Weights of a small sound classifier: waveform 16khz input.
Rows from block 5, named by matrix and row number. Rows with one number belong to one channel. Each number is 500 + 50 x the weight over its row's rms, rounded and kept within 0 to 999. All counts start at 0. Numbers have three digits each. After the name is the row's rms in percent of the matrix's.
# filt: filter width-3 conv (model.blocks.5.filt.weight, 256x256x3), inputs 240-255, a 3 kernel for each
# gate: gate width-3 conv (model.blocks.5.gate.weight, 256x256x3), inputs 240-255, a 3 kernel for each
filt.51 102:426452487515518510513515504596567554452493491455456461496481505468489494443465464494482468485501511446493502418448450453458476500472473400459439
gate.51 101:494497504466464492477472476568573582415402387493510515458483462459473454505517514510516493510514493396403416502492500559612557621647640509523518
filt.52 102:491491507525529516476470463515515513429440446543546545497507491457465483393394406503501490500496493460449461523528532494508518542535539474479496
gate.52 101:513489477474490503480488513515549542510494520522522511515541515502517495516514491541545564485533479503498468491466463524569491510509509528521478
filt.53 101:482480447464490469438483454518529535456442456570535577483480499471482471469442447520522527467441464499459485551516530522488509541539521540478517
gate.53 100:521486518484509502477479486473505486453439445457475467485506505455451446455439440553564546527537500409407407502508502525521521501504514418429393
filt.54 102:460505503560499532547497528460457439500461496451471468476429454476458490486522512480462469588519557504503535545582575437489448472510465468496497
gate.54 098:413448405449402437477425471518529540536480520438476430496481490456450431471492443589563589518465488472466381517547504478540468508576521505560462
filt.55 097:536542548561537540479439465534489505486523486533542529568590565591589581371373386458483458512507491531516559489510505468519506439440446503491504
gate.55 102:429452449466436461526499517678637648491478482483467484503478488511515509503541497509504519483501464439487466425473432499561514542535539512549516
filt.56 099:447412455426490411500515490481508462503513503469454459466526463404407400555506556551566553526616525469422460489457489507505499513495525478458473
gate.56 102:513501558479489429499531488519535471420432426470442445446458388457448476487491549461470441446465439472444524487459538476465505537531548429412501
filt.57 099:624627585561557567573522580500473521441462450558561548501535513501528513504515508470459477446500477518530487470491460491548533554544561520539497
gate.57 098:517543533500520517480514489539551539461425444463485487496460475531500502542529544491465476631549593505506512531511532598503541563568557576543579
filt.58 099:484523464620497618553481585459446472516462550480478492518472529485470501445509464504481530515505521502521501480567471398555379469519457493573509
gate.58 100:512507509425434451484490490384457384538459527446480445471448477479449479556542555553543526525485518483456487551536531544566533504562517512506512
filt.59 098:517528513543543531434421416461456456577581549565577565602595582532522512459428441482481463517504518537523523519505523472433461409397424482457486
gate.59 102:435426451548522520560557536572575571530515516476449479572550566561539545498501485524526509585593560510518515456470461549549541491498489541549527
filt.60 095:552537535583569558618579596513512500473470470587585579494506487542519511540542534424440439508504506606590622435471457461479475463474472527550530
gate.60 104:574593580497483490469441449499472495401393397533537547498462501490489491460450448487483479451402460466474480502535519542522538552559553448471462
filt.61 099:540505532404391367461500450435479398507490500459476452454428421502465490565558573542570546506482489506485504572538587583555602536551558562550568
gate.61 102:508498497519487513446443431476476474549489530556550548611552602532452498467456447530559540571527552518494500531548530521527520456511474548542516
filt.62 101:450485458528500512493472472588555585528486534535548525604521588581511579446473471536528520525489518450483459461517470523507526520536516500532511
gate.62 097:434486443478481491442424457481475516541570546446473466529538545469502494391383407535476511536509550444464456503511483434428445440432425414423435
filt.63 099:479456474417384413469465486540554537459458472442426457363373384467478467530543529489499494457479445476453467496487486544559543609622589497517494
gate.63 104:510486475485499519485502517550594559385398386515493490434458449382409371517529464522533538492522513458444433555533527521545497604601589549549518
filt.64 101:524524518487482501418427452514499526553555544524539541568559560589571578470470461449463433551543517516516524506513482530515514435445440478486485
gate.64 104:453499455477482463503492492480437452550540544448385454529526514521549509517518520548519542533584515499524502505549517518536507459454466516525536
filt.65 100:468469473500540491488500480406479408517516504497450470519533498401457409497471503555520554516517499434443458522488531512487510490478500450427476
gate.65 096:458438463524498523509507512557590551500497485538500530558559546531548540462469465558571544514527510519508529446434447514506505478475479542536542
filt.66 099:538562519468496473470471476508471490489488509574566560568543577529530541525507553496470503486481505519529521510512509577516571493481489551521548
gate.66 098:510524500518524517498540509548521557425446435540518549474418485471472489497529527526525528491441486489475483536539521546498542615606589580585600
filt.67 102:502483486444459456455462472448496466482473458496513503418453429409445412606600579511504512382423420435477398553521516523529539606577619517526497
gate.67 098:464472466479477480487495500561537567498518507460411469515497507532514532503508510532548547543557532510498507478481470493481508487460489546522558
filt.68 099:528481508416449423411449407488487477488504519542519554484500497476461480533505525507533509440502442555522573587514562534477506506464478555484544
gate.68 099:550524505544584530487498495474472473467484485557555531566588579522474483463413437478539538512522508478428411490485481523498522472463496468428441
filt.69 102:440460450381411425440454470472473489559558550400432418481494496460486473487499486609588599529528523487502477550535528478478478495469492505504488
gate.69 098:471507483515503516503505499527498534563586566462467481569547575588589605477489473485497473516488502483477469454471440522514512465463461446440418
filt.70 104:439453459548517550544506540488496499597581553537527547596580576504508498488512503581563570566587578508540547450447453474494455422426417510498527
gate.70 101:488520491506475501522459525463450460548554551430432429475513481495529482493526507520503532498534497518558524515555510416512422444450445489542492
filt.71 103:412504474573535553563506529642545552549543570560563542613587609506542563447489485515489486479495500470522511330424394424476451458454438415511463
gate.71 097:519531527474462482495398488505491477550543596590556537512578533528540572488465506510490492442537480567556573506582518477578499480467445529520542
filt.72 098:498513521452441450461467476445439458559529531497494499475447467520496526610605624484472461461469447520512535505519510475460475481496491523540545
gate.72 097:524520510475489496551557545575599574468377451555530513499456480504448477565521521467476470489504521536506500452464442522511499510536508531480469
filt.73 100:500507501558507568589533557471464469546539549452448489473462495516509534511512505489490469491496506499504520457485472405469414502484470455486485
gate.73 102:510562502497492500525477548502498514474407455526521517453428425487474474543548557478448479460469445511515516488560484491534475537568548555578562
filt.74 106:539546556509488499516505511527534527338366356502499501455453439430446444478507513508510486491491482466479475509524521493530494581582577518520523
gate.74 098:567562575474526473529596509498511482465466470474497480487459480596591592588556573437444430545484523536507544497446522618526588528555525564520564
filt.75 098:516492511545566537536560508548558548469481470521493529498517514537541518506515497468486486543569540566548562508484512497478483447438447513525507
gate.75 102:466502490512457511558542546599569593449424460538542555499446521475469517523574537531510521460410465453493485428478450527546548577604561494553536
filt.76 100:535511538469474460468487462524534532472476453528539553494493471506492505489495507545560519420453385487475487493499497533505524569563577514539536
gate.76 102:384398380521505515499494503508492498558557576495493493563536583479469484495486482595594612604535592479471474488495478514496515455483461524511513
filt.77 107:490517521504465506474446469501480475398377407511479518448418458305306351465495471532519502466461459426426468548586562492517491575602549499514513
gate.77 099:414383413352366361471490462536558546564534559485473463477444463536473502606565567563583566500489494540485509514490509584542550533557533614545563
filt.78 100:452441418524557580509543526573593587501495478463505482518508529500456431492486424502511526514522498415417385458444429542500452549543537507502439
gate.78 102:459442476478523483472538477486503469551543506465450482522522512524506498558519551493505476585571562512465521529479545539480537486484500558514537
filt.79 103:531510471467482476505522518371420437530491515479464490445440480495455467558518512512505529502515516548507524567531506531518519500510503571522505
gate.79 100:517543565424447418487469463493450437495550551531514513456521486473562558557569614500460468363444394517551559500501526492513507530489495535514563
filt.80 101:495524550489503478487557481477497462493486502451447448479438455533537546514529521410388397564504526532544543525488548522510522494500494471457483
gate.80 098:563521510476496540468481507480492531546524524613607638540543551548512489555533493479484519497518475580545504560536508568538495514499500685611558
filt.81 100:377408386557487542549510548531512528587539586497488506567529570490479519471506486606565589476511489501505515447501459393478417464499467538565554
gate.81 102:462447472427481448490580516460515492525553505437417432482498475508517483592554568542562538530542489513502497501439491556501524514483518559510544
filt.82 102:525507479513533496473494481462461459497504503575500533520527510522518491518459511418451461514513492557481539528515544517460500472471492554471558
gate.82 097:560554557489555511500556519441462460491502475501456511514501518530515517515469507475508462518468487489433482496430489605482571512501527477372479
filt.83 099:424469475546514515516511478629552556472505510506491487533499522489484516436470457488482468491464500439479478432476488464452471500495486398434451
gate.83 101:479529543477452452498464481477433412461488494471471478418421424439506504538565608478444438459462476488534567531567582491512515555534519502528584
filt.84 100:522441519438503448450527446501549508504516492523504519483528493469462485521460524535575519486549505582473567600496586503447515487483494660523645
gate.84 101:495481521554633549525507544492463490489606475507467501553697544509570520464404487530526518526712538520499527502466492482474538453337485536434529
filt.85 097:400474414512499515546534548587516584562551540459477473560492530554516524476517481538531542531469511401473407367455389524487509522514530467519463
gate.85 095:521452493570575564427421454454502481506559500538522530545622536488497492414360427496525504480519485507451502541493526426457439475462482511456510
filt.86 096:453527464531476557494513527541451532483469457444442440537457513485468486436529435506484495544492547399475404463527448499501481505508508375466361
gate.86 100:548479538456559495457509474467517480515576524631619630507601530516538514504424483444448444425481433590506567540457517547442488492404461563455516
filt.87 095:537529573573588539497532472511507466461495442562507568495526487501512503528522539408423386505541483520519529487468515482466533492464519505488512
gate.87 096:432492459561542529488508480552515546517517506525529528636561608484481487410451437572541568587530567466521493499536514499479507466471485479535517
filt.88 102:505480506532503574541533547519541523469452464379412419453444483482480485498515487491484478549533572446470468485485474536540495520540508462508466
gate.88 100:477460463511570514555635571532568543473463487526498528503496513491462490507488513523560537523523537511468510489420474555485541500519513533480551
filt.89 098:534541542560521534541498530502504503502479487495564498533523509505476485458483475523541548577509543506545515484536501485525466464492455485561500
gate.89 097:394373421528564503563621562596578578496549504474441477536521519440458475440448500559579540562519533460437505419369429463385498459438458480431506
filt.90 101:475470465408386421518499511480500504505491504490478497364372399455432466683641659491515506401463444508465506494505490496536499569590562535528546
gate.90 103:422423426514511504649679626582574541484511507491466491476478501470492487545562560542569540521491534463469495373347380508496506555534521512512525
filt.91 098:514455495426484420477495454486552525446476463508482494416507447463465464576509554539545555486561485526451505596509561597568567670635649655542627
gate.91 101:525510513531471532491407484511487542429424418477494496466471482451436468439444423483514491480437479454417452510555509481566490545612547491509470
filt.92 098:563487540399492437471509488464490484514536515478486495440500470533495516675576637433496461453494465555493523525501518517456496531515533557523562
gate.92 096:501489500489515506485551509454454481476542477458458483501508515467484485463456457526539523575544553436432424535477510564479558524497516464414448
filt.93 098:503508485446437450494474506530516549487467500480495481493470498550528564508514519522537524479473489515507507487510470528527523503535496510516516
gate.93 101:462508453580548561491530481609582589501441479519511516590490577553520527429478415494472499537476524478518495457486468483474487482499481489524475
filt.94 102:475492470542511523481441488530510527437473499555571570509489506410410432428448440496495520489492466465495470486529469454461455531511521456511462
gate.94 100:498456494493471491450474436462524472487422498519504511478474495450412470497475499524560527515507547565497571599552606501515531488547503611552627
filt.95 100:466475446464440463423391437471455489494474493451428448462445483402354389450421408557580568458441459454407420544577517470493469531567543505483453
gate.95 098:557557573482522473506489480445456423488473492550539541483509488512511512550512557526510519461473468519496546564547590577553580551546544628569646
filt.96 098:506518542515518520553545545475471457437423441543485517477463466446444458490469501502519506427446431543469541476451492474460482479495479466402473
gate.96 098:543476525414488435521534535436515458492516501450452475428517443504526502665580653475487488454544438515461489489459477518529501534523525512473501
filt.97 100:538544546496509523490493503494471490510503497462474467466458485554533558480485463467460442469464476514531518497511482480466460500487467472477444
gate.97 105:560571523459494484446468459520528526372391388507524518432447471460471450484459444476453489413387448503499491546520526507468501536532519466445445
filt.98 102:506495486499487501484461467559533546532535532574576542585577589573543526482497471494508506449446489469503440431455439543533535501495506481507463
gate.98 095:378364395495514483491489484520521514556581544445440460544583529445463435445427451655624637529570537399373421492469493501499499515510515521497508
filt.99 101:514542526477491493579582592504494503486510518468468471435444463527523534561552551468480476447447468526518527443447449512488490525496467489466481
gate.99 102:580605564514508489499496503502481521469460456569563578526493501573572554536540548456422451494479488498520501482499478609595616531546544484501508
filt.100 098:473484500458457445483491470419437390533523533469464486507499467465479478546519561549554541529517496456466504511499539552518521509503493487462514
gate.100 102:531560525489448476482456478546523542392367379515512513482437473458438440476496483494501508478450488441460419518547509544542562576572591511507491
filt.101 105:443489484525502530521497525548519563528535519433469466511511533506532518473524457501478498546529537464498462447495422451509475493498494426516423
gate.101 099:515504504406443441523503504437475443504492465461422447452501479500512479617560561484494497511541530565493515529503537537580551474496492564474492
filt.102 101:446457469529503530535547549623569571493481503461458454525479520555512562505538542476472460505484527436487460395461414515498524542543546504536530
gate.102 095:422399425526529514495473518502512516486546465487465468523567484430460399442441452559562568510548472400336353498477493497509497549544575506459486
filt.103 098:589571572554483535570492557498495487481454477564550544499513502549522525546581548456499463448506473552548542495539496508581528519559526531594537
gate.103 101:503521502480521501434494446489493514459457429489485517454428460447454438506466492506469487520492503527520533619580597481405466519503523592536547
filt.104 099:446476457539528529483481503506506507451424495521502518493479514349407414395447439570506569517547532392443444530557517465518472529552513455508494
gate.104 097:439421499466475426517463452562526475495535534508500477510560508469488535483463551604605563500540539491505569507520579509532576488469486524534605
filt.105 100:493521510535510541497512489583555569494460487523561534583502545580537575457487470467463453561481534504547511450490489521501527467485491471505502
gate.105 095:435482452559566584508509513532500528493505504521528518580565590468502484360385367522514508576543564444503461443480441455443448435427423420459410
filt.106 100:566496527432463438497517489469492465426442441573512540399453410469428442573542567451531491398489451570491534553516558505509506511536524567522573
gate.106 099:377381368524560524510552526493519498567601556498479481568569555470485444496466469522530561554553557502476469461419462451428445427422454517481492
filt.107 101:487525502528484542486456479541493516554518547540556550544514561502509523456498470559527531477484505533550543498541522437473452489488477551583572
gate.107 101:439418434454431431488502502546550535506540504487470483463477451495489497505508526482519495463448443539531524490463485425400428481454487551518548
filt.108 099:498461515357485307461547437529556503483534496478487444469506469498531529565559609506524477497481488470445500531442550641502707537522544523481547
gate.108 100:519515528503469451527526505406427395505496532476459465445421436460465483544541584506509494511477501534528548518520541449472480475492491496511521
filt.109 100:589618606541506497435410397457441448471480483528517518518529518531542532458481490453445433516522541550573562581595612465477485436415441491505540
gate.109 100:513493508514525495541539519490530469469487496541524533455498469441477453572546560482475498488506503610547599538511562471491480503506496649587648
filt.110 097:526551538556533577505500529548499555517511501551531543574554569578564563438469438434427407418406449541544528410451413400440422396454429464483458
gate.110 098:471490469472441477445444456602555593440446449494470483520486527475479494422475427568558554462447470395449437488513481529536526531539532455482460
filt.111 097:431423404504542515434474477548531557490534482526553525519568524413459417399414402584583572493508503414453418510489486499472496530473528453456446
gate.111 097:471467485432504452466498459500542499474466487504533499491502493478463495536467538572554549561554559551521531560513559568481558504488515612526602
filt.112 104:472492485522505514452454457508522540431440420538546567506506513370412401397442398511507525487468446490499491516527512458475463508515508476509483
gate.112 098:532515536482462466514501513467482488490472482573538542481485485498500516593605602489483475493512521583577590517511513493543532472489480559565579
filt.113 096:548527496443435463404413446503488556497506466451500460470496483555543524466488423466490502471470475521538475525536488530547516517512539508531481
gate.113 101:461471490526552502473483463530525489510518562517526508586592607469502562387378477556536523582569595490492552491489520494476537451444426468462531
filt.114 097:474486445531503550605544598575561578461463498520518512474496514470510505497562498516483512468532519505569520457491432414562457514498492511573496
gate.114 100:500517524538547500558577522527489506469477459553504541541503504525516520540524575463468451568545544516517544449461476558503576490479505528496549
filt.115 101:466481464546503538638580624596563570458442469510491483498472464501491471504552512506493535479477462483512486413466438460513438541549550508549507
gate.115 099:491494503533504509595578571537505516514504498533505527546514540568537542570566558453479469562541551527532550424442447583573581527529517557520558
filt.116 098:511485509518533560510489520494527514552530519532581537541570559515509506410416376509541527478474486532522520466496473429463412439441440469505433
gate.116 098:344414411487436428490448473586525530515541502479479494522498471399436393405479482652622624514458458381438466435475492462489479524526524440494501
filt.117 104:497481483536499527468456465542515536520517518538505524613540583578524560481492488442493457579540560543512528498522501487489480401444417534520538
gate.117 102:516478510494488500544550534484480498515551526477444472497522509539542552560553539519542513511564526560528517479449473502535517464456456492450470
filt.118 101:609626604544507530371396385418419429486484490560577554526499500486511501454475454460441454500449476524550524653627624459461454472460465495510503
gate.118 099:517521532545536494579574564511497480470476482524507515481494465495528516530543575472449475498530490604596656511514531475512488496499482561561598
filt.119 101:422466421460489480587553574577574559551539569474492459502526531541544550526508516521509506449490466475482486344371333501486473525493469468476453
gate.119 098:537504559509519480498477470490483490509543500601589600522581518534523549539491560499538481481516467570540578498500531500484520480447494590527642
filt.120 095:517520547391428392450420437511489492484502533470493495459504492542558592498480526501486486481534499517535561534556559539531553519499501526530567
gate.120 102:426418327447495518471499513480523539608551557426457436515506548513495458551493445551542587595579621532500450553521485503475458444459476599534497
filt.121 102:524522526539550553610530586524496483552536560484499472513542522589563578503493517489471490480520521498523513376459412477494477479450472434459456
gate.121 101:445452461503468512561483558496480513469453461511505534504487485426384413511521519545569552507521486486504510429529446470503477475493477479533515
filt.122 100:549579531528552563470485482499476528525492491515537529594536587614564571487437439469476487593530568528503488508524496559502535460487503562518517
gate.122 103:524501517578508559533527548561552559484463483571534559556516520551493527488494504413450438502481471493465490412430413495505471503526516447448454
filt.123 098:480533491524504530489467487437397437510493534448460456512475539458461503464469473571533545574526587397414394532570520515516531519547516476494484
gate.123 102:360398385519493529544531561556551572577553574557512553572521555449445466459482469582552572481465465471472480427454425428460434461489469502511519
filt.124 102:464470456444474487487515522469478492532528526376368358438485465466479473544508539552527558509560534497499489535499495462439464519491506541499520
gate.124 100:501530532520554530496500503537543539481474454540548550563556526537549514485507494530477511525537488420456438448435450595577573562556571485480474
filt.125 097:539499508533527547611568588553556591510511527581572569494498496558527559535523537419467436502505512635589597446478437469463458442442434560546538
gate.125 097:449534499518496498533495521614550558447418423566541568545480495483492499458482485545534511505461477461479501445508488542542550533563536516526530
filt.126 098:575565535603534615580515572541494518528489570567547554593548639627551614511511469425473459514521551547538543404492411504536475421468403492538468
gate.126 101:484424479542497505557543550606634585435465477534511520466505492476495502523559530497525517485569510477473484450450448494555501578558544532569536
filt.127 097:585539558509541519555589546443480456494470527464490446457477498560524561593564555453469466512516541547547535535511510549540538503505499543537502
gate.127 101:546529543496551509470516466464505463447435452517544547448471449437453447530494514475477473498520497545541558603554614480441451519491503590563557
filt.128 097:527480527424449420408407387463496459531529535479474479466499462527528533524466508524541525493520479546494549583532584489482477500492497579490551
gate.128 102:508529496536538541523490504565538570542520526532554524587560618634595625491473488461445463577546610519547529455490462528508533466465467508506502
filt.129 102:497472476462530471467547476430514449460475479444483467411473450444464463612525584480492493514497524459452486566449542568497571563535531518488544
gate.129 096:512529529482458468519492527552559547504485471495472486498504476523545530492524507504490505499554487518530519475499479484543501453473479474502488
filt.130 101:463508529579536548555508547474450427589556607458472481580544539527552580462517543498457436615592566456505542443506489490526508434457436444510523
gate.130 099:472467481582587588565546560496512475500521488518525522535577544478474459469438451520505505621615639498476497492475496512509513472477481510486500
filt.131 097:510493556530529499546564538497506459439472477474468497495499465469503514500500571476458447565535501467468536453415493533497515486480475404404475
gate.131 099:527477546490497460473490469563558545465501487496453471474492476498493547482440505498530478454453450526485536514474514517459531521490507499454521
filt.132 099:452513460542563564437455471538505547494512525518542533543534576438496485362433368523463519503501524459504461482508454441420451509476488438488437
gate.132 101:558566582546582535475508475417472434515503496540568565512529502474512489480470493430398397544536531533534565552512554453450454446443449519487528
filt.133 098:484436469365437416411474446469516524531504502441491479497484475507466465533491511578580574562499499512476488586510546635494544496515516577517566
gate.133 104:507533538552497525558511536527481493514537546573589558579571588560567627505541558510481493546546561532589593470514491527558565488487476531578566
filt.134 100:535499561493538498462486460410466419483501494517507521485509480497492497499488500443461433548553524524483508587533567498476493488483486502469487
gate.134 103:535527517497542506556591539479475491520549520484472499502542513593605566523516520452452464505550523525530521427404431543502524472444467470430468
filt.135 097:473529475527517539508474516589540572488440459514531517577517547503505500428449420554525527518477538414461427441527459543558557538549556467506455
gate.135 101:625619628446522455441512465433441454396471378480468488417474416504543478544509536435437441515525493541522543560490542598515570530475524503432477
filt.136 101:457510473506506510506484506539470519554567570435434441564527569536542553443460463513496506567537564473504467450503454487461507446448458413449440
gate.136 099:464450464550536520544531547549573570462495460622579601489536490418481439498525518547536543423512425472461449460451454444527485554540564527536528
filt.137 103:529467489525511522499521496546543538472502477620570573532528524535494502485484481437490480442491467452455429465453463548521535542516547470463456
gate.137 101:474480478515532527500498505550561563492528510523550526535579572475518500464477489586574578475492500440458451463434445520532548519505509506517508
filt.138 099:484488499469428475543527515474458478463483462465453480388400417420456444502531504518509508383398409464481469481491485477500498570548556421465453
gate.138 101:531513504444491455484492476478491510481525450558576561477511461492521456550538530524516538442478440544541505537516538555536567540506572565565579
filt.139 101:458469439438450458398403428485493495535529560459455455495477502436441449435437424591563586488510491386423381529534489449436439517506502456443431
gate.139 098:519566540458451439463448424555546524407395430488484497480452483481496502521559542528504508521506508434489485510552550645650651619617594509562550
filt.140 096:546515476507508510391422410450484490538536548590572550522523529508502505408399374494521550501496480540521494591552548443430417442452450546508503
gate.140 097:415397392466470475509515518610635647516504520455457460496511516472468467543524499576576589527546533499498477494478462501523480518520512561554530
filt.141 099:490502512433467434483503502508496519490486473436449437481422459527501516540517526446464446551478511524509517492520483561489551471487469480498461
gate.141 100:504541467441430464461491491450472507498441490501532509462405487457432461582576556455452460502415509518530500520526488519503517510525507514495509
filt.142 101:453483449542528522591524602508493499603563636493522479541559570528538583497504521534502540510534546477513493384447373490532507496482461441490499
gate.142 099:429460431590534571560506572524472519554580584551537543556553565453475488447503475521494519491515491507536500419481427322400356443437438492548502
filt.143 098:422457454468506496481537497462484457536548539449458466471471481455490475532535557495468481487491528440464472496476510458424504496480508468479498
gate.143 103:457499494514501521508535523647625636452462434510522519508508507487543501467519467525484495489482490433511454447434433543548534554530543481527465
filt.144 104:427438424473465442537524518521526500493494505482449454481492471448466462513515531611578595475502484417436429446471470525537551556554575458475482
gate.144 100:566490560476516460479511465441516431516537519554538535484564494510541523543487547485483472443513457647587657555472560456475474438413451591501582
filt.145 097:549546557498477474502476462515494493514540534469477474529531518603609598488507525428470448462469475538563561411447479471514483420432433370417454
gate.145 098:475456489480483481471488479621587602460485453460480479490506497539535531471499475524522495460451462472514515474483487509530504518526527521551539
filt.146 101:507500523420435442367355365440450436497475489433438437494521486464456474499476489571570550500513492479462480619619619578577566525527520511477493
gate.146 098:477461475484450456564533539546548526521492510566596540508483493515483510572589617534539525508479531554574583474492498524524547500509494573604612
filt.147 101:517525497495524501588591576483500498568490526445480462531473489626539552620575566497487492561516517547520526481470475578524522460508484540481497
gate.147 101:544559585511484480523492486430434395515481511584573550513514501475494511490479529494503494472475496580565614534546580481543509456493467541522575
filt.148 096:482475487444510468482520527498518481507512545556535530467503484434474467573536597522502515439517503559539591569525536503479506511479480650556634
gate.148 099:512474513571646558524573552522546542461517449526519547528601534501514500499473505455488476534574518511449504476431465518481543474445501500460507
filt.149 096:465478468478477478543544545520505504508504511545523535490485493458458434575594588559527554511521530560557567507500493524540527485497494645615629
gate.149 104:528481521561566559497504489544560572440444432515520541524532530538512528458443438417466438522508509513474484488478480467465467489498496494484475
filt.150 105:620536588435540454449501449409485442441502436477505483435509443488514475522488502429456434499518501525517513557474545567468564506462520461401440
gate.150 099:515498511318432359496517493468507476484485490507511509376450412469490481602559606489475474411451444481474487514466507553546560589556581554516553
filt.151 101:489494509478437475431415435531516521446452486480483491453432457464450493479486481501518481467442462406401419505531510516526509672669613484489479
gate.151 104:555562572494498493460475470371366354466475449498473496476485452418444426499491514523519519486487478537499561594560614499504496462490479500444515
filt.152 104:479482470446457442434445456499507492544499551447463449508490499534494512516499501485511492515489492512489498596584546534512514503538502581540541
gate.152 102:520496487492500475527546509458488467573565582475509467526520532575552576593583599516530516563542566500485499492469502564561558514518510576533576
filt.153 102:446468480514517493613562549560540543524501531458475456481505499521528547525514538500485490485487488472498489308407393473481505514489502429451474
gate.153 100:595572580477479462481443439440417414475442492562546548496484495508432510539499564482508491458483506566528586534565591553521566515524513553510592
filt.154 099:460442470485500503453487448525550552514534518534525556526542545461451483528489514517549492528488536556501558543489530510445507474495478652564646
gate.154 099:476482493572579569546553550560560555483470491552514556548545550524529553512515520494473465573631585515540551468479475523537519473453459531509530
filt.155 104:505544522505496513471433454516476510423415416501493501465437465393394407440444432496486487478466478439443440506548518464493489528538524383402394
gate.155 101:514541507444441435431456438467482465489456501464467457504457499475456480481500496552534556500478507421441420543542539565570552591631594519526532
filt.156 099:495500490527542533500494498485501490521530540528527513541569555519548511456460452483496513426465453421454426436429437508514492506505508417432426
gate.156 098:456441454461492453491462492502505510418401419502489510445461445411388414532485535622633618481528464466420473538556543551563562582593589604556612
filt.157 097:454441451554589520594599598582578581505554508537529529509572518497529497538528570513479507476549514518520540419391413466453492466410454505493543
gate.157 103:524501468493497503479460486485467483460428457570540524420418466424351401517485491505560541448475489531481484598616572482482493539575551618585570
filt.158 104:506564496575516588479441499508458513531518552575582575602541633525541532433508418503477506470460500469548467482560463459484460456446439454529434
gate.158 103:546524570517527497473405457448462414487497475587578559512584497484523493480462513468451450515586515520468536540546559502566525489491508507527530
filt.159 099:483497495517480501558546564623595601468477486525524523492476490522544543481544524518516508451448470511557530462494473515528523536536520542575549
gate.159 103:477502487525528533529542540512494514590597581467484470581580574570587561482487458486496493618610602486514480441471440518527497453458448442489432
filt.160 097:457545487555471569468444486541462551555503523508529518621506617566535570362466358520515504550472541446549461463570448465512505421448444437513420
gate.160 101:521491496491539505471478487516535544539573503474472464520578518545556484479416436453458473507556523481418456499457473509492472496479499496441442
filt.161 099:439429393440468471507557515544570579545510556467474480476419493543519522655602588492483514489447482536505493467430439538514497527558520553534495
gate.161 099:483472466508545544554597593495536517461504461538534518439516468408482437511513498576537561488558526524519493519453470451491462496462492526519485
filt.162 098:458435433392434420506536515557595574494515481440434453438491449492515485560525533522525543481511485540492520485427475511509509517502541586516559
gate.162 098:403417397454467464476483472523503521518536526445435462492492512412417408444439426613629648500498493424405433521523518501470480530524502514513522
filt.163 100:464491492471464479434429437576570580495491489530542531531530526520521529470464493492507489499475490482467499490477492542551552505524512492471483
gate.163 102:508528490429448487461449477443448468465436459433422427452416450429412402479483447574558575508491516447474402554593529514504486547568546482528452
filt.164 102:503525518549534541525508522569529543472460441410427462486489466484496477470467469491469487539547522445467461452478472488500500498495520429456427
gate.164 102:512516495487479486536525548504503512481434463476470486492473484507467483529511530523554550518494495449415438456466456570566549517556542458426477
filt.165 100:518561500570552565607550583466460497529510522488504489515502529518529492506546484503459508515502514502539476426471411450510458457483470453510440
gate.165 098:443429413498529538531516557508557561482433460499538512530516512465402417478444432588606597560514527473447435483495442518498477496510498501517456
filt.166 098:443470454488502500436476466452477494576525545457447441566513569502483495464472445564551575588543562439406363524521496556533549504537529500479459
gate.166 101:522468440493521562448465488449507511559502504522519515519537533513473436449346301508539573486462491565484466554508497406423334412460444546447419
filt.167 099:489483481427413386511481469477502467567492572490490476497449485529468517534499562560555562497454482514475524500499527516494521473518486514463561
gate.167 103:468488483526520522548535539573550533519507530589572542555559562572569587557547564476456461512518543587583583442457454507520524455459449552536540
filt.168 095:589594590622603596475474486524514530503458469531547524578546529554535542397403427445457438525471500523511533503520516453462470453494474463476489
gate.168 101:535519523510491485490484478544554536403388387560567562491503470480475457528519517488499498518511479484473467518494508586600555561574573542531532
filt.169 095:604546566509525527438440432449466467466466484502523500492500508515492527500521490413423415511524526480474480542514521557536522522519499454454429
gate.169 100:483503459543546547496493498495481523598560567484486499624599625585583564502505477507505518608591591499504492489498476533530522429451447537526521
filt.170 100:485521481509500509451472464523514539486486484589583598539523547495513497420419388508500527475437441515508484519506491478453477489483500507484508
gate.170 100:479454485446385455469432469464439445436426478444407441414401450370322428504517522610692594492507521414386452560594549517548525606636555513554531
filt.171 100:511509538504525480497506473531556518531522522548576535575578560560564578525518532553524528535513505511499505508481523601567629509506519569545566
gate.171 098:507486509424435418530514522523509501478478478521517515446458443480447483606548594462501469444425432567521561482484492517485523487482482526485513
filt.172 099:566555581493492473564497507431462423509503495467469476407456399533537524587561609414408421436494450544539549503534535480517499509502516513515553
gate.172 101:608572594468544455412465427419462412430439465580560540473507455484453478518428531466470470460463441544478536588527583563456535521487503527423530
filt.173 105:538597554489501502459461458434398431550528550618607598534498533520505530490511499505478491462448494554567540537577541463496483462494478560575554
gate.173 102:519486508527533530542561545532579539494447480567552563488482483512485494524518530495507502418469445515484514484451484474500471547598563577543597
filt.174 097:399418396464469470472484466490502497485489474423451436452453476295375323429456430604563590490479524378423400542527525501485496523504518436462428
gate.174 099:387353373472503473504530506574573531509493539511478515530493545489432500512464521628651618538534552519470561464443472528450525497505467567517580
filt.175 100:466473433484431472494439487501442488520468530497481475492495502472439480488515485560580552512577530511537512547639530475599486497544488582667555
gate.175 099:436426443457436441492499476515522532502511486428429447491457460510478468559559570535553527602550561526483517545522561564544544507550524606590600